A small contrastive image-text model, trained from scratch: encoder widths [256, 448, 784], text encoder width 256.
Rows from block 7 of the image encoder of a small contrastive image-text model, named by matrix and row number. Rows with one number belong to one channel. Each number is 128 + 32 x the weight over its row's rms, rounded and kept within 0 to 255. All counts start at 0. Numbers have three digits each.
After each channel's rows are labels from the 100 images, of 14976, where the channel reaches its highest value: "peak at" is the part of the image that holds the peak. Only what is clearly more common there than usual is listed. The data: photos of plants and fungi (iNaturalist).
# convs1: 3x3 conv (encoder.blocks.7.convs.1.weight, 192x192x3x3, each kernel summed), inputs 0-95
# convs2: expand pointwise conv (encoder.blocks.7.convs.2.weight, 784x192x1x1, transposed), outputs 0-111

convs1.97:115155118081115090156103120156180146117099147121103126098075106115129113128103167163131122106083096073127115134169093069150109107134104187107141089104121111093124134123141158134118160139131132126159124155149185108104164111086129116089097108134156046094111136139108188124104097074161207105
convs2.97:143187133181132126099155101158127174068132167123114161176058177103118098128125136137138171111164152133118157196080107151121128087132045115096136135133163153030127136136149089101181163095120121111156109104152122094137123159152097125219162176154129127095098092113100122118147173109172093167166142081051149106115171165146129144176153136111
peak at: middle right; top right

convs1.149:065162139132107174157123140165101142112091132130158119101111137115151179120126155088112110103130016153165067105106103146120165087121134154151102127088090206128094101056161121075173109095144148134156106157107095186119093085174075113132172107092176116148028126148089084152178114117083124126
convs2.149:119078155063133124071115067138111151142061116118155159194129167075094184084148180128143139106146072133144093133120200105140185098124174172158122129178186190113104137142150162129129086118084090126106126179187178093161118063126145156156073136138156163132133078119194112078122117118151166125155136136134117136181137105185164215109134098213
peak at: bottom centre

convs1.20:173126096096064071118133092135167138143145153041130139131125153130109078052161157122109036135156135118145053069144129136101168093173187155137117125111094152164084084133147155137136163113081148087117126096094115106033129136138114137124097161128163131120091165092163162105094073123139116119
convs2.20:148127136154106170127102113131106167176157110160162091176187117122127171112046124103127131192160121143164118071198051118093118171140080122112150137181095157138115125171157163110131152073094155163084182208197149108149125155110107097092094122155178157174117120105183070147168122101107132141059187123105123148105091156129148102157153099155
peak at: middle left

convs1.167:139056195102174111127132110112108064128138082117107132180133110154135078171162111140108117123114138115088062141079067102079115038146121108088116099141096126086145140194057128148138112121103170073115148107096155143158049107122125144110127120161149146071167114093093154101180132104047114112
convs2.167:113151113141128098139199145127165089163085108076194172141157192136094187117147168151139162110113105153184157110121174137114110144103156116090117095150135114120122127149123125162147192128185101101129149195197134136087141161173125122149169144149117092120101145134185154160133141162107174134176128129176127103157137137139153075118144119103
peak at: top centre; centre

convs1.139:126117140144128136089123093049093101117168181110147127137119133154108073096181126112070098094125126141149045080132131068130180168134146077125231132095104113114135172158186072146137100092142126054109137150160161100115085155130146115118076174111067112128103124107173135155127109108163133118
convs2.139:132140083127176143132120187099066134134103130127141078132207049109098108168173110109104152172092166174109136129100141139109130070123145207119130106118148130142108118137140201139128139108135133139132130120202082055070131134069154115168091091124117207085147184120190135161137144086115230088165119083104141125096170116086081091118161147115
peak at: middle right

convs1.29:105172108140143116072135079193124142099129105165098099141095148121076150209194147092129104146091089137101083120173102141058159189122157161101160179073105116085096116099141117092100141128141127178105134148118121121179149110119115127041079137160106136126136120132106157121161159117152081125
convs2.29:090168144149150077176162074165176114167103167174149150148132152094110163140090192134136100169102104143110107038124184180146100175118166107127146182094158130141121166173121134182099125148083171148111159152135115068067179101116144134150104151155110128141177133144137125122095130088115114133136119088125163131082144150131176137185095134133
peak at: middle left

convs1.181:127145140172154129108102113141119134112183132087092153119145090144176143138133160148150117110104087100136104127071140103112146123118125152086089120066085150101120136149079107142147185104082138131133139133135150151100201086167090114103124152172142162142157141142115136156120131134095194171
convs2.181:107127127122131065140093126100137116136144087129050118114150158094198124100120096173122105081128122142132081077123133167139155128125170162098160112065155149098136105160108079086161115196188124068093118158116140073137115119115097068114163101143106147106200118134149089137124159120120117097208187116130133153064182074152141113101118122136
peak at: middle right

convs1.38:122122112162128128136136128166107091090116096097081064112138114204136135087108130123216122124113113151083089187155120063132079170123134170071116131044082111120126072177144189136080132186169122087075097100158121073117117117204100124087097115151124132111135125081148162097144149131116155102
convs2.38:137100132151142093126142136129113181127198117110145148156152103116162076098098088173083086140138137088092156151192188174177166135151101155094159203160121143160187130151120152122121084143090166163147073206139103092105144128155102164153116072202110131100087029152101141126169141125130140069180207113130129198140160132133125089152115148166
peak at: middle right

convs1.117:167153127163123152119124120149104109094151070155155148113159135117115154119161170146108200097158172120116148122074091160140239108173102119150065095130134174072126090123122170129131137130137163152142145100143141086092179144185147166147162143088180132094073121127121106145216101052121154120
convs2.117:080105121101156126105139107144104183143041128120093152096149154084130158093135158157148174090111166114186104141132149154138170113157160174121110147080210102054143102126192189135192121170084159105128155132185122170153144136133150110122156125117132076114129149156157118140090138119140149077116107106129150102119145117130089128171142163068
peak at: middle left

convs1.18:073084155070161137120128122121107096138125147181124089177162114163167109138146115082053110099093115178145105156142210123065125120186130110105134135197132144108130173173118113205167104111143084113147201132112088170088059137139175155132145114204156119171096145144139077163163195144153119152
convs2.18:096106074142098068139144163166129090122113155133171131161053144077120163114119173113102131148126155169157082144111169103132165124118106157145081093186150113153122120114119111095080158132107126138072151103068074103117158121097127083164094084150076100117111180112137107123105131104124111113136160142172139097132116127126125085117104103126
peak at: top centre

convs1.36:110078085115056131126209091133147084089135116049107103111129081127122132070121080124147065142147139089156171134146135113094123131136141139141105156103140142137066168070124139133172129150137062111104103097141173119108154190098122129154077124138102074091108118120119083152107102083176123141
convs2.36:180153068124071117165147128084146164200124127164136130131115111116144107122098161106136101096143083121103124209128162150104137102113075105161102112108069144113164110178082091093129081126183119112111156125159147101163137081140114146108108176092128097117115116123104171123152120106121112210092116104153142084138046122124114120141182138124
peak at: middle right

convs1.109:129108108061141105177090104060148144084120133098092142160070155151132169100154139116105124099124081133116122106155110074208141107138111099165132148141114113110084146116145086094139164083161084158080165126080148128100142054138136122127165117151154100107081144090191121197129136136145084089
convs2.109:157166129060102156098166107115104139119081120083184152115098123066141055126172103136126152050160078120107192117126139201115157099098090156106177175090147071107144174093152146086200141083102125104169122122141118101144145141129100064178146199118148121121093153161131097147114158170140083118158056164105129203149067205183079169168179129157
peak at: centre

convs1.143:112136123075212070106115133122098117133137115050086190125113116152112087087146114148169075149057166169071067159134134095090120106150136121071079126114152101131090126186127050114095155159168131121122127122113133120093148164157094121184110080130125181142124169144158140139179152140116168172
convs2.143:137111157214145172074211176102153144086175108118080139133147166121146119159123213134096133169145050132057091123101077148150145092090118094144133107086076132130180138127148101027090081104120171197038135115119158094172131136115134088151106098135151126120083138164151113083075134131059136111165157178147107150127185163126113107092130087119
peak at: middle right

convs1.94:117158140076151107114154136115224093139135116123188060137054142097163147141140118125145147064163104078102115028099072141152116114099095156116119161137110112143131115117212135110081098168156108121143115149111135108079065119112087089153162136074116122126110087085141110148113103095108092107
convs2.94:161128143178195139116145123085142068150119105106152169138157171073100139074125185192160176116117107179143090118111163091141096107146061169073125113172119175227086189129095151116123097171144147171097149134141166123104140129136124103172110094112084144122168157119111073146163130071208072131109168161111194168147077135158088110125229083130
peak at: bottom left

convs1.77:158113160167110086168154087115154107124143166079116124123166142096159107185091106092144177057057083101108136115100077104131105100153083108174127067088090138101098142118117176115075066146158055137076165155116111098177124073124160084062149115137145150080147075150089104106109113179100101137
convs2.77:136141177098095135127138091095178078176101095123097198156059094121131132101113208106168105072062124149142170163108147145090112142128083129177117111139130180106095130134138153104102097152148109194111139130128140135154091236123124190092105153151148157111145063115043134102155131074126140163132120119159103119151132084155125159121125136135
peak at: centre

convs1.185:113127144133132113089077126159098144149068104083118162109138104106134094118101120109124133100102168154148062122119117112100103065094097121158139146095117100086103135117052117236157076093151098146101134093180124132099086126106090133080136106151121125140132155153081154082139176074105157108
convs2.185:152108057130129103131090129100082137130083057175132139093113128097112135160124145137094144086123193138078099144134129158160095126116138141103112119101114174082131109154151102096108161124188119070099102137073175169134126130126159121158125136130072136116189134144155119096145155125124055050119170211176159142091143147093123131136121178084
peak at: top centre

convs1.48:122097154156126152161143158142098124117147104185157194092139109164121160170126187142184168156110139134148093144172085079155132138104165141055085153091098112125095134124108140115158166211156112080132128111178139083078096147106132158176159148115222158143168159154157088077164121135156093192
convs2.48:130171101104135096135183172112117096110168066110107093125173108111090077123106087127100143121111143164111112186130094091098096118142113115097154137166137101109120164119085149186086084071127138124122114075084104123131101137138083098125113079088086143142174083101185130109158148140128113117081136106086157133071116151151133161122065124091
peak at: bottom centre

convs1.144:096096122091119147160150094127116078173133157168124090144131080164163158128111155097087160174153104116200156096128133108126129158129158165120116139163145150172133086095109110102146115080115117128108171182133078190121116049143115180202106097074100122152074188083152094107130097172137144054
convs2.144:115125209115118158141199130135093104162185139146090099107137157123131141133144086068087151106137156171153168127105144138131136150210191091129174135062116095150100125117135085099153091143204136120157108056083130108125123068157162122136154159083171118138141104143140078107130104087191114051107177120144109172123148147080106148117118182088
peak at: centre

convs1.184:114136126144098069143118150103133124118077080104078109095099114146124096111144183086181122091195128097160103154096126150165070081120134114082121156082168148093158124058073139155093168117089105100113143074141151118078092106119112120112116141139158106144100148110108108148097127131159162101
convs2.184:133118108091133134076065111164160114127118141122167140088107159100144121108130096140094141168152147158121129107198140082105169117098139149114165147037153076077126154177158126149101142149119112125116082205202128092184101119166138132083119113099149079144163145094125069071140131110130126091139152147165070155121136141135147167092129132078
peak at: middle left

convs1.129:110034174168130113148118120110103121122127122100139142165121116124124170089131120115119087147086138134121105140179114186173081127110134106140162129143129127097127103144034108108128172135175096153166131171065032153124145130101106130098061122144171091157075108107145107096097132095146121127
convs2.129:150098085199099118123108113107107160155158159076113108153144207091116108142140136168115145120117102139212122078103072131104162194159140087137133114149111126118129109116138066177105070108145135096141115177123217158158131215140155077117082218124119136131129114118159154129083126103166143129184118127123117155087191152095097157112064103197
peak at: top centre

convs1.160:124097119121139169053192126076090133115101085197124080132092120102069114081130108151135153133188197132133126113146166135090101103177088136193093137161164150102131133045150109144157121115068161119154138154088158118108130116164161141148129124124092131147146154074083142061136157101111151119
convs2.160:142169097170148175133137152216139128146145107138099197185124122137135108143113161141140166127125164145163167111072069131149142094113141158181170078173158144140108178136125120141131123059122114148119101126136103085129080101121162173083113122159129109088116141168093071099140106164139204123081052203135100190081117106143113177145165133132
peak at: top centre

convs1.154:115187153111060123082150106124176157132144127133147163100108153094107068149095073188063123110188187110096124078146142096140086062100077166121125135067123127188084134087141164096086155120080111108128129128083056192142099158129114147123116130091107206149128135145135140181136095174112159135
convs2.154:220149188145161151115176076139123182143138133102158144178162171103122129076132150093116161102153234178068170090120119085171142142147100098187105131120127111055157121100106106093142142093070078087155122112150133069149121042135123120105140138120153111146184108132146140161112086152101182088099219099162139118127091188153137098132105153110
peak at: middle right

convs1.14:116090180083183156122108091107084126141085160173128128163137138190096095108141152114102121156137112225096121200152084112081110157121200143159141178130113064090104121175117132110109115134127127136100104109158089124163136090127127096090084121128074096141154140118103115083099134115076135168
convs2.14:151090150125117113169121129128135099188129092154113188125132136128121095196112144133132143197136108087153106092144181127120175139100179129097119114127205099176140144155105061123082193146090133072058089116129182162163136188111143086151100184089071144133123134126143119125128108113160107142124113089156121167104177160127186142180114160140
peak at: bottom centre; centre

convs1.63:124106085101103099136110099156141109140130152093117132182177069166147107101124108122091142130145033075111072129130096089107137132102109093167098099104068102087110105114158139162125098137137164095094090095180114123127130125147100108085128078122091110110088099114110070132127078119116131110
convs2.63:164139152107147174159115132099121053147132091065070121112098122127169117214149151152149083075107124121175127120162166123107144145104135137142157115154094208135161141202141144234133200143115098127139124086142147161149109124166114140123136113100159169107071204141122116143126164122140164155139108147076142148171146101107099135163177135129
peak at: top centre

convs1.159:094112151083111171103103152112098118146154121128133111149104130131109201178156094082168111132117088127142063119173102104123151194079172131140117113105144121158076170158086124157112124107159136075095145126122131133120104102107168134167097211173131198143173078131097074130163114099102076069
convs2.159:125161105152154098154145137113138127079169124105124126138226120091152115111128104141157118092137160133115136106126151166138129111166105160129120127141162133170090074146147097158123074120126113125190155118141116113127148158108168099157128104173160107151112104145088107064157147105113138082106202174111170095125122105103094160147111103119
peak at: top centre

convs1.166:104159136104193177090123165151128051163080080118145169116143169148111069159086065093150145093184096133068189152137150103129104074140132145177126146131127129112115100122130144112073129139113121134132091139110102119109170170146174119055080090052204079125093083147099166117133177177127166129
convs2.166:095137092141077104106153169194055137135138098143061121132151144096096133157150116112112088156087096106113147082120135134109109157152177117097117123086068118125124119111148133148122029164144126094144148118089177122116215093142158137142161088117159100133123154106062162161140123128187162100113106088146091128143072110119176134104144187122
peak at: bottom left