Weights of a small contrastive image-text model.
Training: 6400 steps, batches of 128.
Data: 45211 training examples, 18.1 epochs.
Rows from block 7 of the image encoder of a small contrastive image-text model, named by matrix and row number. Rows with one number belong to one channel. Each number is 500 + 40 x the weight over its row's rms, rounded and kept within 0 to 999. All counts start at 0. Numbers have three digits each.
Before each channel's rows are labels from the 100 images, of 14976, where the channel reaches its highest value: "responds to" is what is common among them. Only what is clearly more common there than usual is listed. The data: photos of plants and fungi (iNaturalist). In brackets: how many of the 100.
# convs1: 3x3 conv (encoder.blocks.7.convs.1.weight, 192x192x3x3, each kernel summed), inputs 0-95
# convs2: expand pointwise conv (encoder.blocks.7.convs.2.weight, 784x192x1x1, transposed), outputs 0-111

responds to: order Asterales (35); family: Asteraceae (35)
convs1.25:524518529499536428534460505533561539524503508596501513574583538582528531598507487462476497516503557456448436468508483511463516533543527509522496507464543467546524480428491502574475473448442546511462492586530497552545514512540447464484537479501525528531448462473604565531465512579521526405
convs2.25:515468442508566535513493529511422517517488490546464536501535486538450436449505467520565519538535518491496580502545448487535538441491448422471459479475428483566459498560463472466499440467543503462493512530470488557451529442446467461506506435514421519505527449523507551579547475500454439465503560453470438537428491464514495470483483511510

responds to: order Lamiales (33); family: Plantaginaceae (30); text has "speedwell" (30); text has "veronica" (30)
convs1.190:478527516546467479448491504469511452494530546526506533451464493569479497448550350527495478582490504551531551519510497448474497542548445510501487521542516490539463551518486479505585478494496428435515511472487530557559527520473562507500479435510519477522511422540550437568472515456550541495
convs2.190:520508465502477457475511513533541435442465497488508549512539500511443526511442427490522499545516470505498469532456478487509497420497480486519451556492514487561491480518504530455523479460443453498475530436486570497447524547508454472578502464512492482531569531481598471535573445502491517546515471525477478543562566523473459539515504524508

responds to: order Asterales (34); order Ranunculales (27)
convs1.81:571488505506523448491546459534492542530447504614585538555462510552482541514557439456474555617467476537495415530503527545455493503499488446518484558509542508528470536486511444515547522510538445467579501490460512540485501456467544492468552466498489479459438493535579483509588485499511431565
convs2.81:592450432438449452497489521471548444481480547483478511512442541505456509506525547426473461583523463484505483566487541513477477468477512445515520505450485496461459505572527505613471526551426496458513519450502518519534440508502561490453529553517494466517478465485452525426453557496514567572456537521485469533494550543516427491516499470441

responds to: order Lamiales (26)
convs1.78:428478500524505456478488507505519482477523503487511428507475519527510500444505465488537472511463541528540501473497408516533444469478474544513558538493445524461478510543466505473574488551493455457544515571441492570542556587445529522521475500489565471567438452541508459499460580410533478450
convs2.78:533530491577490468455490557527474446497499409480527477441533536542411501520549538470504445475492398451525491491503393506483514542513467489527458454533481492557465499452434499519535473479525555480487506551405508539494425559478437468440431520439488537556557441471543507532553481431434481437481522472508525436520513472459470496435428548508

responds to: order Sapindales (31); family: Sapindaceae (31); text has "acer" (29)
convs1.10:479442433443506549479542464506474460449520447521545432510480497555483500469507469501497472562538536443445596523500547508464489513537552512434418502507505453484489413466509502488450505580607464533483539519532514438483531506490439577496506469485450519473459520536588524519491470495515471494
convs2.10:586563584509469541523470517478449545520521471498608473493484480491488512480481512455440494584524605587553505546516425513500509444477478535459506490549504427522480479502556575526518539516421472484494560608492484468453460564491465524570491551511524566456508493489500565479589473507510452558496618463515514441498555524410488412497506479491

responds to: order Lamiales (30)
convs1.168:471448461492508528465581499513476454466480485533516461491476480537487490564538448466541436477545526481462552524525494453487503519443531503478559502502551500470479498481573581466513519521532511492570548581489536560505610515523494476468449439514489451537427493494524528477509541512493467431
convs2.168:543555513535565485524513501520577523543429499448580485505520514453454461537458508485499532517473461465522518432403494516463548499474515485461525586551470493485491425573490479513538499486519493472596362493537495481514523526448515500569426594512470492513556520475498488515485587499521540427561525486487466489541543509493487464505528453465

responds to: order Ranunculales (28)
convs1.85:473507478548509499520526569491403556491425539534478592554524468479508472416489453525529469518509488615551446515505482557404474507489546500526475521484520497411424543635486504504555491440513531469533548499477506488488540507480468515527448437556507500480517488564487430508532505480495521485
convs2.85:487487475515603583505505477514507466534490473538537518488496458467485524598509504471538488430465612484458455456490552551461542431464384507514477505465457572508520484495388487495451559471496496482517500555498487524510500486533521497494497453522483471466544539483426430545524437599452527533495530580421549568460507543527530512445546478513

responds to: order Lamiales (35); family: Plantaginaceae (25)
convs1.50:484536502578503526499505501466424488524536496568493496482474499505490560543518538500457424502452571514470430496495477450498490524447508496512497452499513509530468519500547463522466524466599526450463518553509482553457460456589494564634450481519543494426467495510572503541567539496507474522
convs2.50:470498486465474472496529501510487523540557560503543498480514460586543490525501470496488527540467510458595470456482469588445482545487453472515509492529486511472498430513533475509541468504522461502505502432466495490440522454427586429499451521439498536497446522540511501521482526475528499553458611519491486536503541487471447480491513487492

responds to: order Lamiales (40); family: Plantaginaceae (28); text has "veronica" (28); text has "speedwell" (28)
convs1.103:515503562510466500510530521597504490501538497448463497494464477465506453527450466525535528518448489517575450522494500553408531493552503516488494555500489514469495603535429448497511479535428532516560528474463466464501505539452495443547516491537522494477556455502466409457539602499471561557
convs2.103:538497548533450457529590458472470511516444468483484499485499532495542502572489492541503494550523473489610513495575515475518517620584460506493500539570512565514540489533441484515478479494489541524449478492501558483507528542535504551497538544493493560486513487466525463497526511505461500505509476458496493503556504484504544472547486511484

responds to: order Lamiales (31)
convs1.191:500530451525566465461479539494454469485478491528515535507501543558489575450451539525524504487524518546495470434550476532520525523580441455521466449561501545452469472529533570544546480540542551518566499480456453498457499523461475448444440536436455517417467474455448536432582540485522557516
convs2.191:539465480472507499456462512572505437458488501543493510470519514558530488520507500522534520523501492491432455569545503479489443495453559415475442478519497456465482489557529466476472513551473453505525582462481517535470459458408472470514518491486543517527538458496581471535462449509526455528520543542481535596508614588565480452506492465491

responds to: order Asterales (32); family: Asteraceae (32)
convs1.26:508494506452529498454584484486458494539392451480511463501507449515483498534494461451543529508538546433498496533471461488507480530466561487507526504517564448586515506500591440545457485531496469482487437493454513510539422621463554536533424573489471460497442516514532500481462478572585454463
convs2.26:476466458522525460526510486494534434459565484501590458527500550429522493478501542512505488456515522518472499500463523468461476462499493458455484468450451462495453531506554486500491505488496512496490463609509497402440525499511493463444437465465453467474464472465516545546518482491453517484474472426543554455518500500506473513496510427511

responds to: order Asterales (30); family: Asteraceae (28)
convs1.2:480525509547535468579449437532525488473491450427466495498498475546525454516525520572514389517480458534483514512517494483562439509552516548485429551533498432519537471497446465520522553543573493478522462479509442525510500427485502461509507531510592488583490459480549508533467516501497516479
convs2.2:524532515474507438506495536473503465465492522462492477467462603446487420509522463467462550478462463507392573499553505441490561513531466533451477517511450560464527485437528519477500450520562489429520407508544477444455473500467465468618421467446503475433490429470463505469533522536475470456463444526467545589438509549523496504533557489490

responds to: order Lamiales (26)
convs1.138:480499507469496548504528554479566496492509490486485472544535464501581528450461435549492449508530504551514479530456457504532446514534528523451492477458528523538436549506489554494487461537489495523525481488486502476541438530419480488495503448467494460581520508487428468536488515470575465512
convs2.138:556514475550488411467516463497560655515453537486470513559553561514451519525470467478557433593426505489504510508469562535519473536511472422524517523586495568577548482479524502536523508494563494499464479447488591477561479403578511491525519539495535522445511533485500506435531485494495516481508449612424547508524519547453507444510537504552

responds to: order Asterales (48); family: Asteraceae (48)
convs1.152:461488526532452514578424487418497447570524549506396544454474469533496434536437454521490500457519409444522532494521538484474543496513485506524486495504482511521487461512487593541487409477521446404413510489499455551461494409468543526415534463496516494505505492518517483415496530541548471520
convs2.152:575529494450572431495490461507552482548512428497515489494557474442452548457502447520447575511530517473578556554552457574479493440580496485468443514442487544437584431529551567456505552472551482487484530473580562474477536492458533496447493424490484494578490582533528547499531466498499431527511514499515458516487542540507500563516482616466

responds to: order Lamiales (25)
convs1.131:493506502516522523505516430516470439541468511484476530499517501577464413463525528539508530500503552547500464539513494425452521568556529527432449464544548493536484506549491547558510483522521511518523493424549450479458443432513541500449489458585494499520537537539439567439549530525480568501
convs2.131:555431527461522521557487482523495525440615509502555429497437483483497435483488478440455486498461473500526476522435557513492422418447460518469494488462519471498459491461418457394520489487445522504528442546487547501512458541443531491508502490557539489514491534485525474517436468480537470482469560489434466588467452460517502551480521419509

responds to: order Asterales (43); family: Asteraceae (43)
convs1.31:450498494496550443507582433478468453536576564455460506545448527540510552461446485501481477473522481560475485485496475444555498509523503483465514460550480463512530514579618476459545486471437386476480557516516549475539555512465491488534517513573431561502519529429495475508432559482542444522
convs2.31:496548468399426514565532542453458509448462474513534502460589475495511477567482508535513510558490458435511419542503482497473508435477539472482515497500507565468460482591521494534479548526466520537528476496462599543567440524452525472501547537505520578534445569540569481519504483437534518566476583495494499469480508505478559492558486503494

responds to: class Polypodiopsida (40); text has "fern" (36); order Polypodiales (35)
convs1.75:510517456445561481481474558515588480513479486472493467501494483493550588485457510450492600460528446471504485489525504579559607524476479460516496513570434530524500468495536504488574496479448500546624548504487460519460467535536541452569511496491560505479482514462463478518536485521440533476
convs2.75:508515528517541479429503515474562514502492474487491532528509510451476482488451482550457517586504493479527508477550565515506584459498567489530487534481504505476465548514673456545435513530476493502476517512565561594529511524510488514446481503496560586504471478536488476487486527475482525485456514477464478521536450472484459522513484506485

responds to: order Asterales (33); family: Asteraceae (33)
convs1.82:484450494510517478488483499552458440528470476478468421573481506508507531455461412491464463466539547453425505508466488435535486491452537520404507510580447449498503489546485464437508559496495493559533485451473511499513485546485510521450387470541449503475506544580494530463527523446487482538
convs2.82:513511486538528453474557456568552474467498435484528470466520480510532457509482492577597528472509483475567497589537468495530512544497536489493478498524494445484505420464557531496534508476504489498558524551537492448458581512489476496531544511551462481559497537499525539491507525485443513527539493448490457527615513540448499513492503488482

responds to: order Asterales (36); family: Asteraceae (36)
convs1.76:545436556540503538509533519550574446545588470553460494511488485494430491519560478479542460547439425536487464450533426507450492502430560524503492499467480441442470417518486468574522476548521522447501518606412493518483494514433512424426449500453499499495475463488464515538434471486491421519
convs2.76:483520548478570401493501526491478530485427488458467476572506430499477565490497444474455448522515542468557536535554430472493481483430478545481561522456537476499485493478590520498526523501468491414442563579508499531517526513483459512487532478541534507497495521527500516530456448552551540481477484564507472458581515532438583491502464512404